{
  "gain_aug_db": 6,
  "fusion": "cross_attention",
  "decoder_layers": 8
}
Rows from block 4 of the text decoder, named by matrix and row number. Rows with one number belong to one attention dimension. Each number is 128 + 32 x the weight over its row's rms, rounded and kept within 0 to 255. All counts start at 0. Numbers have three digits each. After the name is the row's rms in percent of the matrix's.
# v: cross-attention value (decoder.blocks.4.cross_attn.v.weight, 128x96), inputs 0-95
# proj: cross-attention output (decoder.blocks.4.cross_attn.proj.weight, 128x128, transposed), outputs 0-127
v.0 098:075143162167133121173092146098116147125117118140169127188123129035123139130134133110112149133119155056110132127189129168165141106192202131147143129096133101117149144150116119067132124098112128150145087112142125179139161210134145103172116100111111148098115160113037160086159104127082156067
proj.0 104:110128155172149156069103171068122108099140128188088143118144123089132114188139115130063099145141123172109040102072106122162150143077103126124134183190074175111109166137109114120113142070129144155122132131137131103151091158193179079095099123170133125065107145138097086137067122114108135135115185122075106129072125084119134114140155189114124133167112096134116118130119085125084111046127
v.1 103:142156125126162127174131100118110101111108115134123162122060122112127093173125167169096080076150118126140092068088112167159156146123134154155121111149099133212112068184081146213140148163120034161098118141116154128139164161146071086127151115129172118082090127160123147170135079138106135148
proj.1 103:060107090135113158157124094126157146135144075092131099147161103086195079119092170121133160141107114078070160131118124148114158149123138133175131217126132070119120155112136164135146129091147148138128140199108071150088056110142123125110132181115123148171188063102095164084086174114088096085101073101148117172144066134156099116153129120133095080171103118146149148155061131134171141123121
v.2 099:143139119174161158115143099155127103084108074086124116093130133111113099112118139069127114124169103155183096075131079159068157128109107078126203121133052085095174172159145153077158121158130176105189150150101140140147132182130121137147123153080168153153146188104138105171079085106090134136
proj.2 099:157118126216169157101130143126099154116108082096129116152190068155084127122104166089110165147126093109113143115185126097114071147080130163129087116163124148198092088139133159132129128122075145072136149158104124192146079149113127223115083161079139156130105131123158109155130097105112124147148127145141170168072157084158083103136110080088152077117212100107164103157138123149118102171123
v.3 102:076122114105157145043106095143118163085140121149116125147162194108141154144148135108140138153163198104179121137096104149133139181119158120147125062124130122067092106140165188068147173094168177063109095115138117099115145170091087119091121122151147190149112112139156129097161197147162102147
proj.3 111:156141162027125180114145134132168084117125141145143147163130120228121167144093158088140128120179102141121095108155125154139121087096083104147137143140119169097153077101085111105135164153144106112145145182131126097158195123142114136082160199136113124070116184200158134093210158141143124098126056145110091108139098125130174140121130120094161182112093120078161126103091133111151097093106
v.4 103:136107133114115136095088145134140062086121123137155122174075100106138109143135109141134110157154103111157118172177099131190038099115120163141149098204116133166153194163117176100137136167116143143133129115067168145102072130146081114166102099168112072148101152125155159129124121127114211202
proj.4 104:118129138119159146105086191113156096160115172191103132136126104122103085073088164119139161078128193151134125145089126095116100153167083123193092095159173158093135169144176149084151095072138147102143153155122144125120122125160130169129148141120170106109169177163140144070140121129097107067085130060101150148138136142066094083184121077104170125144153127180168166152118142189198106151142
v.5 094:121138144203093129149129115096110100141122114120138061130137074136127123124160136137071075159160131128140076102143091131151063149135089155176099151109073116153089135153185089120133184107108147118116166157138158121095085134099135165152203126188146151115090160153178101156114098179140038152
proj.5 101:140167154142148134205126162180092133101092110129119107075108139119104162125096125160147143119104112111099116156173146157099110133122115108153063159109162180127150103077151132156127237123117123051158111117077090139120139145177145159061083142159122159138171153176105138106132160175127127105123138139118175147140059167119109108140123078167085170105126153061135168146096176196149115148176
v.6 083:145114135099193145188138163114149120135128090137102140104150164172191124109149077149133120130067136132150142160217167120142129110125074168116152086167086144162077110144087127071149098125071117071143131069082162150151127152132091124096176109155094137162167149182090104077101133114128165129
proj.6 086:124175146072148084112120086088179109171145162129084109124085137127127110107188076114163121160143098091182134143102121068139162134139112097196119123123115064137139151126116097142156165157131100128163203108157128083128151082109161154175174119075159137133122098106158113127147128113144126099113114098020144125102137165168069113126172086104112145146110101141184028129126096174156132117117
v.7 087:147142124172136130127129159081149108115109142123080095117170121139097144113129107150144134163173123117111163092119095141177163070079129140208130131189147151153187071119135091122164207210127124117091159156115108148147182155110131100056112146114152110121172090120200086129130093114090169148
proj.7 073:188124129114134103099149126108172097131116122141138120148161105079182136128132118149090117147087158138133052117166166157086048146057177164116085164140173076102210138103161106121142081106133142083142089140086114165157115075136121113116132088077159143195150080107132165135156095150159120136136108140127137120113114134152151141162127151101161160161161160115151132042076091097115130128038
v.8 102:129111084117136164097131125092092128127080117117139165147096184101155159182107145088134117203136095112142155148152099173095159177120119109104153072104100168118159182135147144106143146183078145135144116133133150098116128089178109129107113082081130101126176170077058107068136074180118152059
proj.8 092:124151180091155161096077079060093137154127151167106100164086122150133064136152108120137112128134142171156104104081096119102127164109137147157120103174065117099089134135163147144122129170113099101103171152123180178193169123112107164085104129114071152141082098131146056122106174135130185138155159099102107133065135124120112120156133155063111103126136005161092086164121126154120123141112
v.9 101:140140103102121121107165113106089128149194043135132111170149088129085151172176101158107126164111133121158188164087149101126094176195133120159143134037155067133159138118168195122135152163174151139115106092110173156052131160143154103088116092135112127118133131176075131136120123129108098114
proj.9 108:129157117155088136158080116162129114057176145141122107167127110154091137131144123137163138153181120181142099141175106087122097120117152154115123197223101127111056135186162126134125179154149131147087136166169152105137098144160144086139119123085135113100070146163125139123146165182105144075142141140069176146133131103061176128124178131162115122111099198141085165113086061160126177135173
v.10 091:098119077170150134156076127177133167061157108201131118084085094033173138095082191117094143131136124103125135154152139122106122124117091163123112135134116147135127115136107195103133133156139153073089134165109154131090174217125200121165072124116138132181121137117123136135116145095090148116
proj.10 083:211104111163157156141169188139138135117124096191088135138157146120154101147121175116136071138140153171092161149124107119130144133094091140082070155099107167156111134165153093143111186099118177085152098131091070149120146132078149170137180097111171083131106134105181173122126105063118127068157169180078080167127164114138103084159123186140164138145146122097170138123141069101120107106186
v.11 091:108133104143117129167133102120137162129108115176129089117131150174153119160119095119083104135125132099137084145119149114107193053171126132176153176065145098166136129096115189046096079128128184138153144130135051140147169182119158141088082117164120108158187088144097173128140156147132198102
proj.11 090:151136101071127117068168113111166130184166182100116104111160160155157086112166120171119125184154099118109062181185097094164134077114089091086102114155071147168154124132112128109100129057116158131130113099119126069179155126105142122118128106138154100134123090116135105144153140091142053187133174164163168155046178154148159144100140175119138155160124161143128155133121107174124073075137
v.12 099:065121126111133144158083095112115125124140161166126125097156165153188092108108107090108115116073107117133123131138150205175104144161157098141132095128079148175173138109106074134128106160164173122118129100157168099090050182108162126109201080173106116128162151149053149145138106070144107167
proj.12 113:077154154164116149192110103148161103190109099142097128105098149109132140121107070126176119206092116174135130121108042070115181162147161100114115179118157153061153130132183144131167155133117127079106110096166075085102146092154128093112095111157151166107104154147129116147075160081145110162130176079061131133097074151100069111112121165107111135179144113124158089155117114147158082139157
v.13 105:148143111126134119172148131169141162118045118142141082098120117107135170116168146133163112145119143132083160112172093131013152139171130109053142133151153138134113070138147178097142158134130108136125126091171124134112093083107141081056132171131126126110180139078094142080199106145133189148
proj.13 110:163160194133135098142115149090098139109146134123138170152136148142185102092195074155141088161102115096079149150159123174172133166149104135081122146102108068160086112062163156192081111103155133138103133121197163146153160130124194108118114097137131164114136145140101089174173071091163154172188092060116145120121172112121137147143104151088075155063105147106131135086112104097104127101088
v.14 085:083120133144131128098148147090107125164132049142170119092110167141188090139125153183098113187106103140100111117154070198137071162136084104118135189158102103178128174170146128108151067128111155134133112058129164067128118120156116176122122183112130137155082125087091192159133133140121133098
proj.14 092:102104157135100144098042083149134135131161177152152119083116121141075116077161127110114128140129104132109196148118124120100116120190117129095090085134081189174072145189115192205125142117107076113115155102103183128127108066129133204123104127136132126120093095137134093115103148137159128177104166071101166147110074132080123120184133100159130153118090118077134133153096145189144072102159
v.15 105:132136140111141119118115147111188218132090096151113180158091159162184183185101125058143174088149115164138132101102147113107089079122137102116118130153124077152100114181084166087109102140096132124119185147160050173101142074105158109145148125128135096170121146133111150081102120186108091109
proj.15 093:114084133092160145143149165115122146178152140145109058127071148115096079176164160123100141144120098123075119089069184147131081120163083179105124084131146128176090096127162059105098100127079119125155147090171195084066124175090100165134131159126130103167100132144149046098138122067150107160085102128109104108106132119125138116097146152161126087150115147176088080156144120170142144070166
v.16 090:138089142060157124187154137126167075164102149137173131101117199102155077170146087103131130130143143090115055119212120115151125124125154119124173078194165072079116178157159108161141172128100158097159108121187119113151106118122155141134112140128148174083075144096155125114159082124129105123
proj.16 101:108164171115179130105094136074092136141095193123136133181137119143132149137084170121083127130173085146074160132127139096122095121116124091172109057067164152134118088088074115112108134134149066082138133157101160091117131110156117154078152101111157174077085166150123113123135117147102153184139090106128107145089076165171152142184127060159128082116103081128141125094122180202149104070089
v.17 097:131120176145086135185166097107149121145142140125154123135096108155102157139127148171139107149082123150166097110123093116129191167180158126103101139168115093131131146160102122195104083086096132176093150117094157033058154151148199123083165157155059127133130142108156066128120076123098161138
proj.17 095:085199094163126110164088072207108070102160111141167129138067187105155071127163123112120105143067146145072139140136128148083106105145167164124073122093109124149119097184087160168170116165125145184077090086056091142107124139144149136166117088146101183119127076135134133130130128146117196154121088078119159102088112164158129092103104101141090107120118153155102137123133085167126127137082
v.18 098:135142199153122136169148122127116125083096122139118137108154095192114095084109157145113103164157137133063141173134146222116121141140122076111128112091147139177142152148137148109132089187161059165192130119097178134155111104082111158084081131108117171148067086105108172097116118084145074149
proj.18 103:125091157144152116113097066183143122118145147136122150066151107145116149104154136070069126121120161103155127135109084152183114160145139113053161115147135136143116126166140208096123089087207167093096155106131122135135153107118118147079095133162116171187148124104138079145107123148165112115127150039140177121196151091114144046163095103145118134104078090124189103134174148123099071121097
v.19 098:133135123161125063165118108179129136192111155131166152120120127193076062129098079122126121146071119139139109133101129151177124172100143071158155143082156172141175098104127162134142153140099151070163106169112184085082138115145158158132041148139131110150135110138203144076130136130149073128
proj.19 091:095162133173176130100125042167093123117088167122146115108115106151081110116073154109114171108108150176160126088149091100109076057125140091110088065137112135121158117115114170148099123159194157078158036088095102145129185071119074114087179080087095161155086127122147176096137093128172126073109124162148110099115148160138150112171147115105125135109095114127149135160157132166151105147105
v.20 097:128111129135131143115124137105121130149106108185102171163121104137070091145170146136175155074129129135122184135196102122095131172090132112071152081140121113086134159101140050110084096113201147114095047052117149138116165125140092176134071099138129113080175112076159099120142100142157146146
proj.20 080:117166138161142103175132158083124235075172090089095107108179145156123169081176188120132135119146155100169168094103115096123154157152119123155183070125106129140069148143093127103122115165117113126130163175143099140211128120137145055175119176137121135105067147108118168120120124167128142121130109175098073091135093108109142123159113121106158148165144113114081128146164161090178117157053
v.21 095:088144094142080102126119088127117121160140137138126159107127129104076144149157066130115172163121130145143093110167128195193106145200104114131184116158082127131139144140129168038168117125110135115103118128196171094167120154126112118059140169102167085158133096103088157137062139096076080102
proj.21 075:052195132123099121126133129110106171114102117132082082169136127153082155109051104133149171114137084169142129099124142113103131153103159123111140160206087149131114131133148147173115103113100123144093173084128082117099122133114108108066157098154145083142119146138122155111078129094150009131128160067086179185128122069154108169204126133141137113112128158073143126122145106086127065109107
v.22 094:105170140091157111212121120134135144106135174100142142111046170069157084095059165115147086092171114134154090186119127088120150112139174108105170114086133180094086103133131124138069154105150108150077117142158122118133086098137129100147150126152119124152134155117168101153128113163083122228
proj.22 087:099134087180134195171163095096114150155087121124165189156122185142157109163091114122125134152125141111084104114104130119169110143138125146214152148052157070157160126077109112128149133070136112111121095171121080109144170149128107163139105137150144111040185154137142151160133180061124143140111137095137079159163138101166119107125114100150101077116144110210196110147145163137175141092134
v.23 099:167115102097137088101197135102144106107109068106101091142114203119110158136133112140146125075158139103113114154114149144160189130105162123121178138109109151138156101084093091151093120090112193177108072094112112146143141121101183138113120139168062224077144139073152131145103139104110101072
proj.23 095:163150095131106134066136127111090179090186114164137115162146189127153110154176077123079148121131102109128120095152083082070154108084137086135199157089181158187147146150100107127172111131152138173068105172144126161168131155138189087172110083085158143095124130090101094188148072159119143154117110138151166073119184129150134148099128133132154062116125128126110090145113111116153166103064
v.24 092:151135145102080082162047164133102129147122141093117119128099102186135080105133137077174120137170168123139117106170176082109140126177128123132116150148133104104158093137147104097138108106172085080093163103091153163134132161134098175096111092137174139119155127123138212103064136151152229166
proj.24 089:114119122193126133171125144124171134076103140134081161143144097155133138093177191123088087167144110115081140158111210072128109138151120113137102131183090051107184131124138140046100103111130126152087152139098090061165158109161090100173135211132156141145149138139103143115126134125163125120088130203104089117115165150119080097167095099052130166137149124135109121178111146183110116117125
v.25 099:089098103137149137118125168139145110135092128121142106111161114142100165204159117179078191102139160205140119115110197150129154117176165163122049126121116158147135075124150119135119067121083111101150133087106148144134130052106180110126038099148121128088108106187153090156127127161119135106
proj.25 110:148143138119156046178154150154129134146149164121079126128149129108123115161145132173105129136152096124117113119131118113120154084125141106060063081130149127077113130145141133102098126170156139144129129183206077157089089194091181106140163036151145125148139148129101148113083148125107153087089140128115108043202193170131128100126112103118108139128091180066132144153120055109089127093103
v.26 096:126125102183155141187111149104170126170144161119180143119078154197153104121063142128127178084173068064128139131109057133112157085122191050130078158143140071139151139108108130133149157118091107138173139124143143197144122122109066103108126076117157159135138138167095134133124114129090117115
proj.26 099:137101106183153147109143104078171081127110119125130101095160149147108082127156133140062123232119133087156083094076111085200145159104171189127134178140114113160112126090151137062150149090108136082134147149136112135080165130099110167155104114098103076144125111153111078155126123100142097172082108158176104143125084104148099102077136148104080134176142129175056082118121150181141158106105
v.27 101:062098123134140129192093085126147187122084124168108154075123054130099089102123118143158126127113154122147147116101127053161168175139137127164090141123137123089190091150136080103174072117137153154179170109113161126089075065099144095149140154133114215163118120134112149142110130107102159161
proj.27 110:129136150203140116162125105152155140115122119140113196127156182167099161120114158104087174167146158165112092145128069129148174078140144120175137169163137068125171137096163130142106138153103099162089124070099123120073147173119115117193155141175159208132141101133130160208072053118099153105120170119184155118128149145144182133131087095126095085160140143137131118145154057098103097133111
v.28 106:193157109132067158113088121155171139097178119114152129154090145113126080056094118160128141150168147160154103103120139092120193127094134095118138086107090140108128133103083107100103164104107136114132144102173116101105137081170146107070117144055061119163158126113204155109111134049122114185
proj.28 102:119156093129132128152173099148085157121098159114102160213118139205090123139138157113133149045142117103115104114120190118115089136168099148144104105082113138171154154137117088144128043132120123201122129151105088145109157090055078123134111127134086116124152187120133149130184128101122113135122084178159175097114168069160106086144135128088070068086163123135129089123149159145193117152101
v.29 100:165082137191187139122193109136120110110152154162140133187101074107178152137153090207114127144090088126177083075159115120147105093102075169113111163111121087127129133083114103168095142146123132169175101105089119134110131127086101152172109148085162145090136171174083141099132170161118076103
proj.29 087:085087156073108171088114124114127135112171113135171080082142128102116119117133170122112157089127098087165145067156126147137127147130139133114132077109106138168094184181127069156147147111136179113173109149118185145109067102168202167145141078122111111135092093156107157138127100168131129115194178119177165173098087133124137116068153159133058168103100109109125115131203145126110189167183
v.30 094:134111097113126165133217065127129202084121171127165094124127131165098123156158121131125150113120090085130147151084083116114107150070179143111056119209171166156104129178140181132176095145086075146138108117166118156133125131125138119118154068082162140162113114171150156154138085087138152113
proj.30 105:187151156056175095125163124104167098173148145111187141118084135137152163123090101146131147115122181130147134121102129152192139093168154128086135174081134141070130109092158135101145078048163122141127158165136162148075146113099079144096133158154134167155175115125168112100125090133121070161136060113149146174107090156134173106118070072089111123132098172124124201086089135097168124100097
v.31 091:119127144127191158096101155138134127143110130105152135132140158081126142172130157098139139087111143106099109148112114158176181087175170111087102155153134049083146104051145108139180084137133167138148094136138150074182164129110096121181155122136079081170104114172140106211133050099144118130
proj.31 087:105075117129104105078060122106099128174104144082095140156147119120135089169097130141136116131108119184094096108079126159129142065077067176191116089165177162158152116153099173142180090150121087119142098125129116136124050089112125144132112145162103123100079153110077144110095120136139169157109142099146095116166066136193185165077068135169178088167132148149139145133073101111164125109102
v.32 112:048121079094060141103149139112173073129202151126134109164096141100153117215141138169112088121070132086114095113129134140090139108117103156190170130145160116137124108081112121121097192175143159143117122093118120090114142166086146157127137128168177089142174137112076152148171144156069132133
proj.32 112:152151107165171100141086156119136163130137150066139154113111107160071122119171151186126101176144167107093114168136055102126011115093082093083161115085099109128150123140072121135078119119133144152136125120157146127128171099112076215124117160125140163116175158135122133164185124144145125144230137155157131089140123098112127167137111098101097181108130079138080143123148158115077130115091
v.33 098:150117107122121129162088138090155063154098152098149158122051163167145070119127079157115155109155100087135149110173104144115112140125168150139176193133130154137164151067153147082149065141144172164120100087138099149102147130095132171138207154126147136084116192119107083132111096065143124075
proj.33 092:129120133151103163182137150119150171164122146102159141144102193141108151126131169175093059103161129123169109137169171127117101146080149078134064162170139135180141155040164168139087143107121073118135122154149165127188124149162140153090100108083094095170095127166133097159209063141100104147137154118137190143084128147158147144188149157165137154130142125161127075097139176101082141091137
v.34 095:111134166095089145077141123122148141136121055115104147142115112145088100170082109112111225120110189149100150133122112179198129145108089101143149193118096134097134151181054109072137123147122181169106112137146105062130147106128130122100117122142118165125134108095128140168151204188114176125
proj.34 102:125127117157144159164082160131146086133141133126086116032109123120098160103090163158191120154094131093131122105151160152165096090107141115139105122142091067125105100148140149126138134150154180133137167130166128126158148136105111163121145112123078153144109135047132163147211084135141118067137082134157103098093105057092068094078153108158123166095134177106128137100180169200080072133077
v.35 104:096122133174097125136119146100096093136158131082154144064130108073067140146100107139129118115170135140184161122140129126127167157159189125128107114152104085164124214095102125195145161113174106207155144032106077162145132165098099124132115152134088117101112122119055117112164169129131112103
proj.35 105:143156119139066147139163075129180110110099118137121147074104125123092173130141153127153080090153132136131124131073126101099088170066122169064150100109111093149164118096168170141110157166064114114170092157151076217150137102135107104126146193161163141171099092176142153171131138153138096132106139126168129167160099103150130151168113111066122158073195077141084106142083097129082104096153
v.36 101:101142118111132083160073095141138164143119135188140180139137090076132183121104151084097130137171117106167164077140101073189114170108125159179123139094125094184167148145140122104146101122101104109069160188093121145099109119065168130173140088123150088136092130147107092074131121075153172181
proj.36 106:147079196097136197167128110143109159112135128142078182126117136107117122128161033109105102128128112116123133162146119117093102098157179159164143148122111150180155090132094160164169099080080114098151182113125141172113116168141107108115104107087162087170070137146081107121115119136134136180073112094049153142114143091160176135127158082191079148135071069078130160098106173097126143109132
v.37 084:153122112101153147142142140158178086146115127089164131128102058060087176179160142129101146100104140120138138130135117144166157109178134091074173115149184120089163152191119173152108146076115203170125091085126125121113098128086159115139088134095164116120171077153036133110111105103113090151
proj.37 091:092122135210113100157142102157177105108133143074117139091107156115143164163110137159139155196179153144134158191178131172142092153162116035105182140143120105184118161149160172108152189126101110142144120163110111148162091095087064142124136100194109139104128054142151071134158138140145148153094167145103088133186115116134101144142093104102100152129181153125117085117060119148165098113131
v.38 096:156148100188109144149110148092127081130086084146175173151094164139119130134072190186090117135142147115138132142123128196064152164113088086148151184098157175140203076141100130164142169143109074165127102120116152144126119067127122097163169062139130129111104067120136158130096131141108085137
proj.38 090:140110115136129136145109191171086126112070063091124087144135144151149130121114204145180127118181121112127131126135126141092201086132094111072077169158123123119098114153101127118151133126160174165145124136107151156108142223075116157113102141088140109097109160159101109121067127093110146121164155080184176155108093080146157117148102072110118131145172201123137153146089169177140193185153
v.39 098:115081127183131072207133160133110142123108125121146104102183112078075082145112120080164132187146080132133160120162119058150105137146127123095110131116125161085134159107116197097140154120108103127179088128139154082106133164170107061149096102121139175112101124146166167152202187132109171109
proj.39 092:196156158154068095116167153130161058127130100124140109063148102106153119169073142129128174097102113162141142098174108104159141124145185139125118105070143177181117127197128102105154137134085120137116095116111139173152089111116126152117091138188121156193180092141137164132115192146162150167154094109110017156140146153135079165084103112131143118174152126134103116131160073183123112117103
v.40 099:152128161116126117154169147138106143131183087137159104098098131140121066184145138105092112149213089135136115162101098142153146152135076091160093138110125145158160131141177124116121119171111117143152170196110126178124110122125074104109180147135105211069122050135177134110099096077129056146
proj.40 094:153077137156120175156130122107111123073143126172092116161127096114171123179144159154173136142120122111129126076164131126137137151215185171133080072110112178096130142076126143128166117113136104096125119098084126184142166133133086101133176130109107102126126127129137095117116108113193135134096167157175130114169064124207184115144191181136098161117057182136109145104175110181061129169129
v.41 096:147126131151161085083082112117118079105141124101088128159103141168099140075126129079123152178189099080119107126108055158056156147062167144163149113121113178123107169144169133173128142175168060134116131160136140135132097113143114120174159089108170131120192087097105123166108151145150163064
proj.41 088:156147112071124093102143144181095114079142098111101157168128099139088117163145170106117157108082100103067118130199178143102186089080095096100101178133095130087163201164159122105110061163122144148102097141159149158127108159107145094102102214125143144154087144189136106163107163104084160083145066111107157116086163151131150118121156147116156085143153117077133135172111160138118157170167
v.42 102:097164129158155165119158086089143144162124088110101053131125142157159154119117172124090087089043135146131119152140190195116058126078100180169141111124123134153135103152117094098135099205144117150098129092144105149175144071173111111146118138073135122178126115153177176080125163122145114115
proj.42 077:123128155121131119128096112131115163083113109174162154155154081160116146076117153139180142118223128176109144108145113088214134070129089133098101134131153119127045142172143133194133154099174193159166179158128146142091168146097092141156100103118120099092109143146145158091110139111105118101143145141174152158122176112046137069147174143076154159111126132067130161170162156106106135177109
v.43 095:118135107180078097113115116134086135100120144164126120146144069115136126089166114152080118123138119121121129172182082186136162171097184199112130096142144098151112134054107147143095144139138129046161134104176118094152105090195138098081097099139163163164189076127172182095137119145164134120
proj.43 089:127161142158121130100174164123042093152099143199144156107135112101084181122070136157097140137092155107124128168142083145134159165162109181113129168070166161094133143213123083088058105119130199141148121108132160106121083124176116140160075169188133112125120145161136126131061170115140148130125131126133088161116128180144155138145100153111136137125147116120114144164130071115029113182146
v.44 105:135082137123127144111161066163170125153134123096142072151119084136141150124122095153129119087125094065123132149064073181154112102097146132154125116084207097103165156122136110151104119094200119133167113138139102109142132132162096137136080105215104137103126145098108177108163131183141100030
proj.44 100:128138129134126089147124168198130154131158153173197098107078096127141150109130149180158153183138145067143142129122128133150137154104175147077203131062150134131131149153151148150132109161151126126116159150179114103113113120087137126163116117128164162178115103081143115180072110117132112082138127194188143069154074094118108147139088118164104123068086113050061106168090146094069109097146
v.45 093:033126143141088092120083115136146135118105128101141084161099146134160170154131122102104125141113089068073118137134100092219133094103140126191146076172113193106092175142147144139161126172192156123076141110177180152157126140110112106116144097125101101140166112117107091137170113149137066167
proj.45 090:112139163106116140181088061118052158121116187133098123108132097126107114177095138118138185112145150171076134209145123151114106088114099067074148168136161143203168199167134136160124099108172172137111130115102128122108090138082117099061136148124136169172109108130167137111142093128110178135175074144120161085140159095108184090150101126147135131132138101118094132088112116076065171097117
v.46 092:152104128102106182097205111200116152170088104161141117084127108134193123104135103112174096125139106110115152166107135158167093055129106085127185105176167106225096172130100118116131145085104147170130137135091113158125163194144110114157181128123143159123116123114175134164148098122140089089
proj.46 074:116112068111162162123149077160142121145143111154152163167146131088135141060134136078111097179159138152170131075057144118122049139122187142097128117053148130132120188120145114147137056123191144096097133141097116125111142098160115122122136117092133128146063103138146140148151123163186086134120130179098106057183068085131109106134158135122123116120045130140112112085105067116117173071123
v.47 102:135138124102140135111113118189155131199121137098123095096139126115120166129087132187145144104187143092128125127095136107174132164126075099113105133152176149131119056093135117114120143156135160103148108065099139107183181146127142094128066075183052235127156088126140119087126103131148161089
proj.47 097:103134146143168112111101160150125158110161164122103102157030141090154152154087136188193107123119115100175149168124084114097155196121153132059134092097155098135088116082127113157128108149155093093103122100108110094138089137076166124203163086137148102087151090096117171113109107068136175065141179102115127115165138092160115161150126109112120156121156097122092130068202129168140076124142
v.48 099:119147101096136127083122097131147105067090075110116117148155100183068164151149130139105152114087140092133126084053106102172176211165121146104109175190134132143136121144120078119098108102153148150148157150136106106125104148109085126200191152165096126169183137171098123146161132070095146159
proj.48 095:141146113126146120096154127109114197101174173181081135102085155138183121111125094140124121115117154155107081129231086127064110109164118112090102114137063096119135098135160205114093124094158131142105117132175124140169169134153127144097150131166155116111118090100121151107190161118199139117136089094171167122123151072102112081108141147121101111067159138132171131074153126199200098113162
v.49 090:106152108094119120123116136125126100064112130153159120139140131096141109114095125140162155132176115178057080118070138123068161143151147108100107104164133122126124089168169072088183095118116132133115162124166211178087180095129189127192111106158099133092073138133116140157122053126113195110
proj.49 093:087094130092164128100159122147138141161113147109136053166124109148161127140145143159110135130037130128184086123092167164093177114137117139140093156152119116201107097117144096079134075132162068191155163094097110114178179115130117119137143118068123124096145178097109122147125121059105182167102166095150154151103157095102154115169109100138142102177119152131197157125086100154217134094149
v.50 103:132135125097139134169106103134154145089165082130115123116096109164182097070104107183120147125153145118135176051121178129156109150109148132051095088144144171141098075104142113133134076169142145140149096063125171146172110137109135093168163129162077077109138120168117091197113170184168129177
proj.50 085:068111143154170157123134146111143193156170107163138131077095087112157151153125123118125077059091148166158165183116123085160153089111125133119118137161134131134117099073163167125147163172199114141161070143069134104108087140114125073152156118112166195074133138114101144139158126114170103140192159086116168111135119146138119107140169186084102115193197107155157177111175111157142154151086
v.51 100:092148122166153132073139135134136113136147108152192096126197137079130188148098090063118156163079102136154174136138133127128151114133136104107158124043122096084140185130150125146161163123128170137117128132142109078078063065061147120135126140177115171142108147158222126120158102105104116128
proj.51 097:166144127147069151164118084135163094117155116146124074100080147115124129148107127112168169201133135131103120151156154137125089096122150160124162038089163123134141118147099113127141179071118138148160153150122119131107110097169144136128106140143118119138160145143108046130157160091137136159037069144080098152127086170065141112207073072173062115105099122102116114113103141144154147068074
v.52 096:189122139138140102106140162174186100189146148140096109210158127104142139093097083092090161172173123130119081085154102173129163157078128119109177086182136097105113183175096089116143117120148157068153108152166096179173104118144154124152095095151093157106120101089139120122112114084148100176
proj.52 096:114123135107117117129163150125166087088144113155111115118103105081081158161146102096156175147113144112139162183155114134121129161121148162112141179139114114117101169143168117126174113130138112125146150121096146126128054109187151028185159101159123078118135144104173041151123176060125130117085082171099123090143148125074182091147211126150136145124136184103133104050169108121083108121170
v.53 096:149136041127130113148126113117164098115094089146124118149118084105110188129133092079108173093058170124117076175185183144155165166085135155136105103139101089113128152162140111127122123077146113171156156124091108109130130104067165188125112154151120149150154152109106116224086097129133133196
proj.53 086:085155116109151091189088066127112140109174115136089128069117136122118131127179202073125126143130122136162141168181159120102055136104144117125159152217099106152097121159099129124138119090152158179137162139148129148145148120144120101092152139107101156096121164069126126135083110142164103096052094083070151129085140098057136100140072135104151092091151147138161136111100166127180130070192
v.54 104:140104106127150152111116103126121200097156149150116157166125088162143081094136112161131090138061098157152051147141084154149116100126110125187165169148110117120178109121094102107126152070125170113092171051132170155156149165112123166156129171074109095076168107149205145118074110116099115106
proj.54 105:086158144156124100163146112061134191098092114133163132166156118158117129083113169125115095152134108117129130093137073160160166168169135125172135135089098106053135101080139135101101170128170157127108098138102077124116171099152112136154078117096108132085155152144093168122135124219107114215125158164147196085108188080157118127152160157155107132078120156167130088096123199100090117159132
v.55 098:154130120077198131141132159131140124114127181125129168132070131102149119166165124173151144107171040089146120110137146154108102140139128149156146130039165101141087192129132107074087098130057109121134132187117098144130124158150093115190153108119115220117156145090121156109111117089121150077
proj.55 085:156079089081112129150188141151131118072184106120176155239124089106180135158166115151159158117138106127153148079134144125139082164129127097136078152055092120073121117101134100134169054098115101115083131103137169128152142151154172120066149090086113080163106111145119086176103149123104096153157120136093110143141086151202138149153165120133106127085084103122132069136169149128105093098135
v.56 098:137142158103129124130140148102138170153161120110058087105149135140142072087107145123093136145194157154149096104153143100080096206090188115146108102150131135092102193162103139070096052155157107141106102138128135101148170096120158117138164186167117219150127106126121113171083089133125087136
proj.56 075:135126144122120142122136135126111105104169160083130105105090104144146114142126130111116162033102150116170126144139170090125148170099167129130099139186082110082091129109133075116151086134160065194125175108087120135150165144141135039089168145118050117055161144093111115136089126112149128087144058139190152140106119107130132084160181122120194069142138135124168154158162109174092122178158
v.57 104:112146134138116133148151107162151142101135190114157174063120175143185193128125148134123075180118133119145125174163177070130154202119122168112113074082154135093147154162129068151117138104159169119132157145149134096095160073107110155107120109119120059167078093153179170125099120093073121162
proj.57 096:116139125115133142103138122111138108140111135199133121095122121114127096123102108116117103163098109202139115144109076141147069102109107178171148142075178175126141114149072112149118083058107165088219165110071111171095158108183129144120113087121131108076137077102131068130156129127120143164102135102142142144082092105108147101153167047105143061089097127110140186077059100090136160112145
v.58 083:080116105183115161094081077102138135066099154127132116139103112113115185133102195192191121112170107201153147135117161088072143167109154125084137104153114069087151135143153111170118141168128128099124113125102184112110133091104133105137171080108177081177116154099162093094165080118114106147
proj.58 084:176112206157125116087163118154112158188102142134088152102084159108136141141135121132117150097182135127136145135053124104107106118121058131066153127101184164143121126141105143161124111154113137107116137121081145131087100121143180169120078170116149115122130183139134069103142143129091155136138164157110148173112125134107179156213073068158149097142141116133160158187055174058178190129143